config.toml
widths = [80, 160, 320]
beta2 = 0.95
gradient_centralization = true
Rows from block 6 of a small multi-label image tagger, named by matrix and row number. Rows with one number belong to one neuron. Each number is 128 + 24 x the weight over its row's rms, rounded and kept within 0 to 255. All counts start at 0. After the name is the row's rms in percent of the matrix's.
After each neuron's rows are labels from the 100 images, of 14848, where the neuron reaches its highest value: "top examples" is what is common among them; "colour at peak" is the nearest of a few named colours to the mean colour under the peak. Only what is clearly more common there than usual is listed. The data: photos of plants, animals and fungi (iNaturalist). In brackets: how many of the 100.
# fc1: MLP up (model.blocks.6.mlp.fc1.weight, 960x160), inputs 0-159
# fc2: MLP down (model.blocks.6.mlp.fc2.weight, 160x960, transposed), outputs 0-159

fc1.723 077 [133 132 134  90 147 148 122 125 123 135 145 127 144 123 124 126 161 115 158 166  75 125  89 143 123 128  70  82 120 100 152 114 139 132 128 118 138 139 144 130 153 130 131 129 107 122 143 127 124 124 115 127 135 157 117 143 123  54  80 127 126 126 123 106 125 185 111 149 129 127 172 128 178 163 130  99 167 123 116 108 138 132 159 127 151 109 125 164 168 125 137 116 128 174 158 141 125  50 127 117 133 180 128 132 121 148 103 130 139 127 124 168 128 164 145 174 120  82 117 126 180 132 100  76 128 109 128  80 119 125 111 167 127 144 130 132 123 128  97 124 113 121 187 105 122 167 100 108 127 127 143 105 108 127 129 141 127 136 173 160]
fc2.723 108 [190 127 127 128 128 127 128 147 129 135 117  33 127 128 128 110 128 148 128 128 155 128 127 128 128 128 129 128 131 128 128  88 128 132 128 128 128 128 128 126 128 128 114 255 129 136 128 126 105 149 128 128 176 128 128 128 128 128 129 128 128 128 128 128 128 128 128 129 127 126 128 134 128 129 128 128 128 128 121 155 128 128  69 125 128 177 128 128 128 127 126 129 142 123 128 128   2 151 128  49 128 128 129 130 128 141 128 240 139 128 128 151 129 128 118 128 127 131 128 128 190 128 128 128 129 129 132 129 136 127 128 128 128 128 156 128 128 128 121 127 128 158 129 127 128 128 128 129 129 125 129 128 128 129 128 129 119 156 129 128]
top examples: class Aves (89); order Passeriformes (65)
colour at peak: white (26)

fc1.605 130 [100 130 117 139 129 128 127 121 108 128 172 135 124 134 132 141 187 144 128 140 129 129 147 128 144 134 125 128 128 132 148 129 119 119 127 114 127 128 128 128 205 118  75 135 127 128 128  67 139 128 145 125 123 161 123 142 128 126 128 126 128 127 126 126  95 128  83  11 127 155 130 130 133 186 145 128 117 130 130 125 106 110 127 109  57 121 138 149 138 136 131 168 127 129 129 128 111 128  53 196 152 127 119 126 130 210 131 128 128 134 121 128 117 127 107 129 134 128 140  58 134 131 127 122 128 135 130 134 128  90 122 128 137 117 127 187 106 127 132 128 128 129 122 128 120 128 140 128 133 141 109 128 129 115 128 121 116  52  78 136]
fc2.605 088 [125 126 128  96 133 128 127 123 154 115  52 132 134 134 138 126 175 132 126 148 106 128 169 117 142 154 174 129 131 163 149  63 133 131 188 127 127 122 140 128 128  48 124 204 130 163 138 144 121 130 128 129 155 135 122  95 126 128  96 128 128 128 141 111 117 128 128  51 122 127 120 129  75 105  99 127 121  87 127 139 126 128  74 128 118 106 130  75 128 126 126 118 140 133 145 125 126 191 127  71 132 132 143 142 127 129 122 137 127  91 126  93 161 128 129 129 109 145 118 139  90 136 115 148 170  94 134 142 128  65 136 128 183 130 129 131 123  96 114 128 170 128 134 142 114 127 128 126 102 114 128 127 150 129 127 107 129 129 130 152]
top examples: phylum Arthropoda (63)
colour at peak: white (34); pink (26)

fc1.153 122 [123  98 130  65 132 121 126  49 136 134 134 127 123 123 131 118 128 147 131 106 133 130 133 132 126 127 128 129 121 122 125 127  95 128 120 115 144 120 106 205 166 151 124  17  52 128 126 131 125  90 128 129 130 128 128 141 127 119  88 211 128 122 161 132 176 176 129 126 150 113 128 117 122 134 131 130 131 126  90 142 122 125 139 111  97  89 129 128 137 103 125 132 159 117 126 128 119 131 129 121 128 133 125 172 127  92  95 134 119 106 132 152 127 132 126 126 117 129 109 116 133  54 129 131 141 133 128 117 155 111 127 188 128 141 136 138  88 128 135 131  64 128 124 108 124 157 145 141 155 133 140 133 122 117 130 118 124  80 121 124]
fc2.153 112 [183 124 122 140 127 130 128 129 129 137 125  99 128 135 126 126 128 133 127 128 124 134 129 127 129 128 116 126 121 133 133 103 128 125 128 126 133 123 128 118 136 120 111 255 138 121 128 130 131 134 124 123 149 140 133 141 131 133 120 128 127 128 127 130 128 133 129 121 128 130 127 128 131 118 129 131 132 128 131 138 128 130  82 132 131 141 124 132 127 127 128 128 123 105 133 122  70 164 133 113 130 126 135 124 128 148 128 231 128 120 141  66 128 129 129 127 128 124 127 128 134 128 128 127 126 128 138 132 103 128 127 132 134 132 144 128 136 124 125 117 128 127 128 134 110 128 124 128 128 124 123 125 128 128 123 121 125 123 118 130]
top examples: class Aves (85)
colour at peak: white (28)

fc1.53 136 [125 129 123 128 131 122 128 124  84 117 190 123 121 127 116 130 138 128 137 122 128 133 128 131 128 115 143 128 128 130 125  92 131 127 129 128 128 134 212 128 207  35 128 127 128 138 164 120 127 123 130 129 129 144 128 128 129 163 144 130 129 181 134 115 126 128 128 126 129 120 135 126 118 152 129 127 128  67 128 127  94 131 153 117 155 128  94 126 134 123 129 129 128 116 145 139 126 121 123 119 142 138 128 137 128 255 103 128 128 128 168 200 128 127 127 122 123 125 127 122 129 128 127 127 128 128 129 135 125 137 136 150 119 131 104 128 107 131 130 125 119 134 128 128 133 145 130 128 120 128 126 128 128 126 126 128 129 129 131 128]
fc2.53 079 [116 128 115 127 125 129 128 122 128 125 239 125 128 127 155 113 104 129 126 127 178 129 102 169 127 125 119 126 128 128 127 134 106 140  98 129 128 136  94 128 181 138 145 121 118  80 111 128 127  92 127 148 128 126 133 166 176 130 128 125 111 128 127 127 129 128 124 128 126 119 128 129 171 128 131 168 129 128 126 168 127 154 126 129 128 126 127  78 129 129 122 162 130 114 127 128 128 126 149 128 126 113  71 128 129 127 128 121 135 126 131 130 126 129 123  24 129 110 143 129 134 127 127 103 120 138 128 115 130 171 127 128 127 200 130 124 139 130 120 126 102 126 228 130 129 141 128 124 168 145 128 128 125 142 147 129 118 131 128  21]
top examples: order Charadriiformes (25)
colour at peak: white (32); pink (31)

fc1.219 131 [138 128 156 128 125 124 125 128 124 119 145 123 193 118 135 128 129 129 141 131 130 130 127 139 125 130 128 125 131 127 126 126 130 127 255 128 128 127 163 141 124 128 126 130 128  68 149 137 113 127 132 128 128 132 128 132 128 129 133 128  58 133 140 127 130 129 128 131 179 130 128  64 119 255 130 124 133 128 130 124 127 139 130 127 129 126 129 131 128 106 132 150 128 127 176 117 108  61 158 111 134 129 130 140 128 237 126 127 125 127 126 128 132 105 132 127 128 128 129 130 128 126  53 128 128 120 127 128 128 128 132 142 128 127 128 129 112 128 128 129 121 130 129 128 127 133 123 126 122 135 131 127 128 132  73 128 126 134 125 127]
fc2.219 069 [123 149 112 126 126 164 140  66 133   0 126 128 137 127 130 114  95 136 129 116 128 130 121 173 129 126 101 116 131 141 128 114  96 143 124 130 135 130 119 129 135 132 126  95 125 115 120 127 128 119 135 128 131 122 255 129 129 128 132 116 128 128 122 128 132 125 116 128 127 133 128 127 132 114 128 198 138 128 128 124  74 145 126 128 127 116 131  92 131 150 123 128 127 130 123 128 129 127 138 128 128 124 107 127 127 120 142 128 128 125  99 144 130 121 123 136 122  56 145 139 134 127 130 128 128 129 127 116 160 129 126 120 128 212 131 126 128 128 126 125 127 125 126 127 128 133 116 127 141 143 128 123 148 207 133 128 112 128 110  90]
top examples: phylum Arthropoda (61)
colour at peak: pink (33); white (25)

fc1.700 109 [139 138 128 130 128 120 125 121 125 103 128 129 127 147 134 136 132 128 255 116 129 128 128 129 121 123 127 126 123 127 180 128 117 129 123 104 126 127 130 123 124  97 138 131 125 128 127 120 134 130 193 159 131 127 126 127 128  98 121 129 135 128  40 132 129 124  86 165 132 128 175  55 115 123 128 124 124 128 134 138 119 134 129 125 123 137 126 126 129 255 174 124 132 129 129 136  92 126 127 135 123 123 121 128 117 124 128  85 127 133 142 128 129 128 129 170 128 128 128 128 125 135 128 114 125 130 111 141 129 124 128 128 126 130 132 125 108 132 134 127 130 127 129 128 128 132 129 134 128 129 136 131 129 133 126 128 126 119 115 129]
fc2.700 058 [120 132 142 128 118 125 130 128 134 128 116 122 129 125 119 134 128 130 128 135 136 118 125 136 128 129 126 141  95 122 130  98 128 128 122 143 126 128 132 131 128 128 127 122 128 142   0 128 133 126 126 126 124 128 124 128 128  76 128 145 157 127 123 131 128 126 126 146 130 130 129 111 127 137 122 146 127 130 136 166 134 126 126 127 130 130 126 126 131   0 197 157 129 127 126 114 128 127 152 117 133 106 119 122 144 124 125 154 122 126 131 128 134 130 129 127 133 127 132 129 186 129 128 123 129 117 123 119 128 126 124 116 132 129 124 122 104 119 134 126 126 128  91 130 107 126 130 132 117 136 128 131 124 129 128 128 127 137 133 117]
top examples: phylum Arthropoda (74); class Insecta (69)
colour at peak: green (31)

fc1.47 072 [127 128  89 127 129 130 103 105 126 139 149 129 167 130 119 131 162 130 141 145 124 119 127 161 124  91 139 128 109 138 184 127  96 129 123 120 125 135 127 123 148 127 155 104 129 129 117 124  77 128 127 113 135 190 104 139  89 123 115 113 129 129 128 110 121 191 128 126 128 126 140 116 129 131 105 127 130 140 129 127 100 133 123 133 126 120 163 122 168 159 109 151 135 127 124  16 145 126  84 151 101 205  96 128 147 136 124 154 114 133 103 126 128 129 139 129 145  77 121 110 128 135 129 131 126 136 128 129 135 126 123 160 190 146 129 123  99 128 128  75 122 132 157 136 102 195  33 116 138 118 127 135 127 125 110 123 123 127 104 172]
fc2.47 114 [200 128 127 128 128 127 128 143 127 131 115  35 128 129 129 111 128 145 128 128 150 128 128 128 128 128 128 127 130 130 129  89 128 134 128 128 128 128 128 127 128 128 114 255 129 135 128 126 107 147 128 128 172 128 128 128 128 128 128 128 128 128 128 128 128 129 128 129 127 126 128 136 128 129 128 128 128 128 127 157 128 128  70 127 128 181 128 128 128 125 125 129 139 123 128 128  11 157 128  57 128 128 128 128 128 141 128 237 143 128 128 150 128 128 111 129 127 130 127 128 194 128 127 128 129 129 136 129 140 128 128 128 128 128 156 128 128 128 116 127 128 155 129 128 128 128 128 129 128 125 128 128 128 129 128 128 116 154 128 128]
top examples: order Lepidoptera (32)
colour at peak: white (29); pink (27)

fc1.39 132 [127 128 128 103 125 127 124 138 135 109 159 135 136 130 126 137 128 127 123 130  91 153 123 190 122 130 128 100 127 129 127 127 153 155 126  92 128 218 128 132 213 130 130 131 130 125 128 127 116 136 123 143 112 127 133 191 141 127 129 161 128 128 129 126 138 183 127 128 131 132 143 130 124 143 140  96 152 123 125 121 128 119 140 126 111 129 123 150  79 123 138 134 118 126 130 130 128 128 128 102  75 128 151 130 223 124 130 117 129 108 134 124 120 106 116 133 121 110 110 128 130 125  94 118 125 135 243 143  87 102 160 170 141 137 151 117 133 138 111 105 127 123 141  63 112 127 128 111 128 132 150  46 111 128 119 140 114 128 135 120]
fc2.39 042 [198 145 119 230 125 125  71 106 119 113 125 140 112 104 139 156 140 128 123 141 126 136  97 128 126 130 126 113 132 148 126 135 127 119 130 122 123 128 144 129 137 127 130 191 131 139 127 133 147 122 106 165 126  45 117 130 132 128 129 129 131 128 212 125 124  92 144 124 113 119 142 128 113 149 129 128 118 118 126 127 148 131 133 128 130 140 152 122 129  95 110 134 119  90 130 122 146 176 142 155 129 138 115 149 144 169 122 124 126 127 133 112 154 117 132 131 148 166 128 126 123 120 126 119 127 147 138 129 125 128 107 118 124  85 112 137 121 131 126  54 156 133   9 128 111 146 127 122 125 128 136 130  52 125 143 129 120 130 142 135]
top examples: class Aves (89)
colour at peak: white (38)

fc1.91 090 [141 140 119 118 147 140  84  59 129 151 189 125 144 129 115 131 163 104 165 155 103 131 121 155 129 117 143  89 128 109 143 136 122 129 126 124 130 185 139 129 132 136 164  95  41 128 147 141 123 131  90 126 137 145 136 128 132 109 125 132 139 126 129 133 126 152 129 133 164 125 172 126 128 136  97 129 133 130 120 127 131 127 153 150 132 126 129 144 102 128 127 128 117 127 145  38 115 115 117 123 117 151 126 120 193 132 119 156 130 133 126 133 128 128 127 128 116  57 125 104 180 130 105 120 153  98 145 126 126 126  80 132 134 128 133 130 138 153 108  29 127 105 153  65 102 137 123 103 127 107 150 122 126 128 121 134 127  94 132 144]
fc2.91 147 [199 128 128 128 128 128 128 135 133 128 128  38 128 128 128 108 128 154 128 128 140 128 128 128 128 128 128 128 142 128 128  90 128 131 128 128 128 119 128 128 128 128 112 255 128 139 128 128  96 146 128 128 182 128 128 128 128 128 128 128 128 128 130 128 128 128 128 129 128 128 128 137 128 128 128 128 128 128 117 153 128 128  68 125 128 174 128 128 128 128 126 129 134 124 128 128   2 148 128  82 128 128 129 128 128 133 128 244 143 128 128 142 128 128 114 128 128 128 128 128 180 128 128 128 128 128 136 128 157 128 128 128 128 128 161 128 128 128 111 128 128 156 128 128 128 128 128 128 128 127 128 128 128 128 128 128 111 146 128 128]
top examples: order Passeriformes (50)
colour at peak: white (27)

fc1.124 135 [127 130 134 129 125 128 122 130 121 124 126 123 130 129  51 127 128 119 140 127 128 128  73 217 125 130 110 118 125  93 128 128 138 129 130 127 124 128 151 128 128 131 128 104 138 127 128 128 157 132 128 175 168 126 126 216 129   0 132 125 128 128 116 132 128 127 128 137 132 128 124 123 131 147 133 125 137 128  67 129 135 210 127  99 145 118 136 126 128 144 133 129 132 171 132 128 125 110 136 127 185 129 126 126 124 169 132 115 128 132 127 128 120 128 125 147 127 127 128 130 129 130 132  55 126  95 120 133 128 121 124 129 126 143 128 128  97 132 130 126 126 128 159 129 129 128 128 128  86 125 126 128 134 127 134 148 146 128 128 126]
fc2.124 075 [129 141 128 130 129 129 128 128 129 123 131 138 123 143  20  76 113 133 128 122 128 127 129 127 129 130 131 125 128 135 132 128 128 143  66 127 133 135 124 125 129 128 133 125 102 152   0 124 132 129 124 136 115 128 131 129 128 127 128 149 135 128 128 162 127 130 129 125  67 126 126 145 201 125 129 129 128 127 133 148 121 127 157 149 127 128 126 111 107 128 131 126 134 128 124 126 129 128 149 123 183  90 121 128 128  93 148 127 132 128 113 132 128 129 133 133 121 128 109 136 128 128 100 133 173 122 163 122 242 130 132 129 128 120 140 128 130 124 128 110 130 127 128 112 128 156 128 128 128 143 126 121 130 131 135 151 126 127 123 128]
top examples: order Lepidoptera (32)
colour at peak: pink (29)

fc1.407 091 [121 129 131 108 179 136  84 120 122 145 199 132 136 127 123 129 162 114 128 144 107 131 103 138 128  87 144 100 127 108 147 124 124 134 140 115 152 143 133 132 140 128 172 120 116 117 158 126 131 128 123  98 127 143 131 128 129 123 100 135 148 131 122 124 131 151 129 128 130 122 133 127 163 130 122 129 161 110 131 121 129 121 130 121 129 111  95 171  99 142 131 129 101 125 151  15 129 127 126 127 129 142 127 121 193 132 110 171 131 114 133 135 131 126 123 137 104  62 121 104 188 128  94  79 167  93 138 127 121 126  75 160 154 112 128 135 132 131  86  85  96 102 132  45  98 143 135  65 140 126 136 119 109 124 129 136 122  95 129 138]
fc2.407 148 [194 128 128 128 128 128 128 135 132 128 126  38 128 128 128 109 128 154 128 128 138 128 128 128 128 128 128 128 148 128 128  90 128 130 128 128 128 118 128 128 128 128 112 255 128 139 128 128  97 145 128 128 181 128 128 128 128 128 128 128 128 128 130 128 128 128 128 129 128 128 128 138 128 128 128 128 128 128 117 152 128 128  70 125 128 172 128 128 128 128 126 129 134 124 128 128   0 151 128  83 128 128 129 128 128 133 128 247 143 128 128 145 128 128 114 128 128 128 128 128 177 128 128 128 128 126 136 128 147 128 128 128 128 128 162 128 128 128 116 128 128 155 128 128 128 128 128 128 128 127 128 128 128 128 128 128 110 145 128 128]
top examples: class Aves (86); order Passeriformes (69)
colour at peak: pink (26)

fc1.258 084 [118 106 133 125 141 130 105 136 117 136 198 144 126 128 114 130 185 117 127 138 117 123 114 132 123 128 133 119 117  99 124 128 123 157 153 127 147 120 132 130 177 131 132 128 128 124 153 121 128 156 131 119 120 176  76 126 122 131 100 130 145 127  92 100 128 161 130 113 145 133 127 123 142 140 133 133 134  79 122 107 118 106 125  96 127 116  85 126  84 125 153 113  69 120 134 124 131 129 123 130 127 133 138 127 203 147 107 141 130 128 147 134 126 125 129 132 121  75 128 139 181 139 123  94 134  79 219 136 117 119 120 196 136 116 130 128 128 127 100  75 129 102 132  81 125 185 130  80 117 111 121  61  93 122 148 162 100 126 125 138]
fc2.258 137 [210 127 127 128 128 127 127 131 132 128 128  42 128 128 128 110 128 156 128 128 134 128 127 128 128 128 128 127 128 130 129  90 128 130 128 128 128 119 128 128 129 127 112 255 129 135 128 128 107 145 128 128 184 132 128 128 128 129 129 128 128 128 132 127 128 129 128 129 127 127 127 132 128 130 128 128 128 128 122 153 128 128  66 126 128 183 128 128 128 127 126 129 134 118 128 128  27 150 128  79 128 128 129 128 128 137 128 244 145 128 129 140 128 128 112 128 126 129 128 128 190 128 127 128 128 129 139 128 151 128 128 128 128 128 157 128 128 128 108 125 128 159 124 128 128 128 128 129 128 125 128 128 128 128 128 128 109 140 128 129]
top examples: class Aves (84)
colour at peak: white (25)

fc1.306 081 [155  81 180 128 148 102 102 135 121  86 119 154 128 134 142 118 130 147 126 121 128 109 123 124 128 123  88 131 123 130 107 131 125 131  96 130 188 113 118 126 128 147 139 114 166 112 108 115 145 113 105 134 130 126 124 115  86 156  51 119 120 124 191  53 158 127 131 114 109 127 141 160  95 145 109 197 208 118 126 161 108  99 107 135 120 115 134 116 120 120 129  85 132 127 202 126 100 131 121 172 125 107 107 129 122 178 115 100 126 136 148 129 116 137 193 119 128 132 124 113 129  61 128 124 128 141 133 127 134 115 135 122 125 178 128 129 132 119 139 130  71 124 126 132 125 128 131 141 134 140 136 128 105 151 126 123 137 126 125 131]
fc2.306 045 [200 164 125 132 129 124 129 130 138 128 118  59 130 130 167 106 118 132 129 130 132 127 128  84 128 120 133 125 127 129 168  70 147 127 128 132 127 122 127 125 130 127 131 200 132 131 130 125 125 131 130 137 144 129 123 103 127 134 129 128 128 133 129 128 125 127 132 133 124 127 125 123 105 132 126 128 126 130 129 185 128 120  92 127 128 138 129 119 131 112 127 129 128 130 129 121 128 135 127   0 127 133 126 128 132 176 128 129 166 127 127 165 127 134 127 131 121 158 128 129 209 129 126 128 128 129 129 112 155 126 133 125 135 136 162 123 127 128  23 128 128 204 122 137 116 127 128 145 130 111 125 127 129 129 127 135 129 139 116 128]
top examples: phylum Chordata (94); class Aves (86); order Anseriformes (30); family: Anatidae (30)
colour at peak: grey (76)

fc1.207 156 [142 117 133 127 178 133 135 118 130 128 127 131 255 128 129 127 131 123 187 131 126 139 114 128 128 126 130 128 127 128 143 128 128 127 122 128 128 127 128 128 128 128 139 127 126  39 132 131 127 128 136 136 129 165 127 128 131 128 127 129 128 127 125 128 128 128 128 128  68 132 132  42 128 128 135 128 131 124 223 131 154 124 128 102 117 128 128 143  88 128 133 127 127 133 129 127 126 128 127 126 128 130 129 127 128 163 117 124 129 128 118 127 134 117 149 128 129 128  54 134 128 133   5 128 128 128 126 130 128 114 127 130 126 120 129 127 121 148 123 130 130 125 127 128 127 133 128 128 188 199 113 128 120 125  96 151 124 128 134 131]
fc2.207 087 [ 91 139 131 122 128 155 127 126 110 117 117 127 130 121 130 129 113 136 129 127 111 130 128 131 191 125 117 130 128 129 138 123 129 118 127 139 132 133 126 143 126 127 154 131 127 129 103 147 130 102 134 126 125 129 239  91 129 128 126 128 107 128 127 129 169 124 117 137 131 130 123 108 123 127 127 131 169 140 131 128  60 127 128 130 127 127 136  55 128 123 132 125 128 129 122 125 118 129 128  91 127 134 131 135 125 128 255 135 128 118 129 123 128 129 119 130 128 127 127 149 108  78 127 128 128 121 127 124 128 131 125  91 135 173 122 131 127 126 103 128 128 127 128 103 106 120 118 130 118 128 216 112 145 165 125 128 124 127 129 131]
top examples: phylum Arthropoda (76); class Insecta (70)
colour at peak: pink (33); white (25)

fc1.365 146 [123 127 130 124 133 132 118  86 124 129 191 128 132 131 114 124 126 110 112 131 125 131 110 128 137 125 131 123 131 130 128 129 126 153 126 127 163 126 128 137 167 134 130 131 129  32 123 151 128 162 126 132 131 132 158 145 128 130 129 141 128 147 131  67 128 185 122 136 128 120 125 128 133 133 128 125 162 122 145 103 148 124 148 129 120 128 127 252 128 128 123 140 129 132 126 125  95 126 127 130 129 135  95 225 133 127 132 127 128 126 129 196 124 109 126 126 104 110 129 158 155 128 118 126 150 119 194 134  49 138 129 124 199 135 132 126 138 136  96  82 128 166 128  98 128 120 128 131 129 129 128 129  95 121 132 130 139 130 134 128]
fc2.365 068 [221 152 121 126 128 122 132 129 127 138 117 130 138 124 125 114 121 122 134 129 107 129 127  96 126 121 128 128 121 128 129 123 130 124 119 129 128 122 127 130 139 105 121 255 129 136 115 149 143 126 128 131 127 119 127 124 129 135 131 128 128 128 132 126 114 127 128 129 129 125 112 113 111 127 130 128 127 128 149 124 132 128 129 130 118 128 128 126 133 123 133 126 113  86 147 130  65 161 128 132 130 127 133 128 128 181 126 167 160 129 130 111 127 128 129 123 126 128 132 129 128 132 127 129 132  89 130 136  77 120 128 119 129 126 132 123 129 129 128 126 146 189 127 142 128 126 128 128 126 120 127 122 138 126 105 128 133 127 130 137]
top examples: class Aves (91)
colour at peak: white (26)

fc1.5 093 [ 96 132 111  78 178 112 117 121 141 128 158 106 128 160 142 149 124 112 138 118 109 153 132 139 144 120 125  67  77 116 122 105 138 128 127 129 129 187 122 135 138 137 145 110 106 121 195 123 109 129 169 122 130 113 127 130 127  95 112 174 140 128 123 126 181 123 156 163 154 132 147 127 133 130 136 120 127 126 156 143 122  96 156  99  76 115 100 143 113 140 161 133 130  85 135 130 115 115 129 119 123 104 122 128 138 128 122 195 137 128 136 141  98 104 124 150 124 140 119 178 131  41  85 130 141 105 191 131 133 101 130 158 131 128 120 128 144 140 133 123 127 125  35 117 125 143 113 130 151 136 126 129  94 142 114 155 166 135 116 112]
fc2.5 087 [210 128 117 129 127 125 127 129 123 126 128  69 129 129 128 109 120 162 129 129 127 130 127 122 127 123 128 117 122 137 146  99 128 130 127 126 128 102 127 126 140 128 118 255 133 128 126 127 126 131 129 128 140 127 128 126 129 135 129 128 128 129 131 117 126 129 131 129 113 126 126 127 129 130 130 128 128 128 126 147 130 124 110 131 128 192 130 127 131 124 128 128 123  89 133 128  78 162 129 109 132 128 129 126 130 143 126 234 152 128 129 129 128 129 113 127 122 130 128 129 193 128 127 127 128 131 146 128 134 127 127 127 128 128 145 129 128 129 104 123 128 170 107 131 128 128 125 128 129 119 128 125 127 128 127 128 108 128 127 131]
top examples: class Aves (95); phylum Chordata (95); order Accipitriformes (36); family: Accipitridae (26)
colour at peak: white (51)

fc1.429 085 [131 127 132  92 141 146 131 128 120 129 166 128 132 110 126 128 168 124 130 133 125 124 129 124 110 117 130 100 122 112 137 107 126 133 129 127 125 149 128 128 184 102 173 114  80 127 146 125 130 199 142 129 119 148 109 119 128 131  77 125 130 126  60 120 136 154 132 142 127 139 134 135 141 128 138 131 106  71 127 101 109 130 144 106 110 119 102 173  51 154 153 128  67 120 131 121 133 128 124 132 106 132 150 116 184 149 114 152 126 115 139 130 123 103 132 174 104  82 112 151 183 147 112  73 124 100 139 131 100 125 145 151 132 119 125 144 127 127 117 109 114 122 151  52 122 152 128  52 126 127  90  92 106 125 131 176 125 122 120 125]
fc2.429 146 [201 128 127 128 128 127 128 129 132 128 128  43 128 128 128 108 128 158 128 128 131 128 127 128 128 128 128 127 129 131 129  91 128 129 128 128 128 112 128 128 129 127 112 255 130 136 128 128 108 145 128 128 178 129 128 128 128 129 129 128 128 128 131 126 128 129 128 129 128 127 127 130 128 130 128 128 128 128 121 152 128 128  69 126 128 175 128 128 128 127 126 129 130 122 129 128  12 151 128  88 128 128 129 128 128 134 128 251 145 128 129 140 128 128 112 128 126 129 128 128 177 128 128 128 128 129 137 128 147 128 128 128 128 128 159 128 128 128 109 126 128 156 124 128 128 127 128 128 128 124 128 128 127 128 128 128 113 141 128 129]
top examples: order Passeriformes (52)
colour at peak: white (32)

fc1.527 114 [134 122 125 128 150 102 126  74 129 123 139 145 128 149 124 134 122 129 131 118  88 134 126 159 129 121 141 113 132 130 127 129 131 164 137 107 184 253 101 135 146 135 124 130 114 129 124 101 124 114 124 126 116 157 112 121  64 130 115 185 149 110 133  87 125 147 111 150 126 129 132 139 105 153 137 130 166 126 136 132 129 131 130 128  33  25 106 210 163 129 150 130 135 117 152 125 111 101 120 129 129 135 127 147 137 126 117 124 131 121 138 138 121 126 112 118  92 126 128 124 137  69 128 130 175 138 167 108 133 133 128 146 151 135 126 131 133 125 119 120 106 121 122  85 127 125 124 134 126 118 145 135 130 129 127 125 150 120 125 132]
fc2.527 105 [236 128 123 128 127 127 129 129 128 126 103  54 130 131 127 120 121 147 128 130 126 131 128 126 128 127 129 125 124 147 138  97 131 126 128 128 128 100 127 128 133 128 117 255 133 131 128 128 126 130 128 126 161 150 128 127 127 134 128 127 128 129 128 123 125 129 130 128 122 128 128 127 128 132 128 128 128 129 129 149 129 127  93 127 128 182 128 128 130 127 124 131 125 111 131 127  59 142 129  93 133 128 129 125 126 142 128 220 144 128 129 138 127 129 122 127 125 128 128 131 183 129 127 128 129 130 136 129 128 127 127 129 128 128 139 128 128 128 101 122 128 167 126 128 128 128 125 128 128 120 130 125 128 128 128 128 123 129 127 133]
top examples: phylum Chordata (97); class Aves (95)
colour at peak: white (29)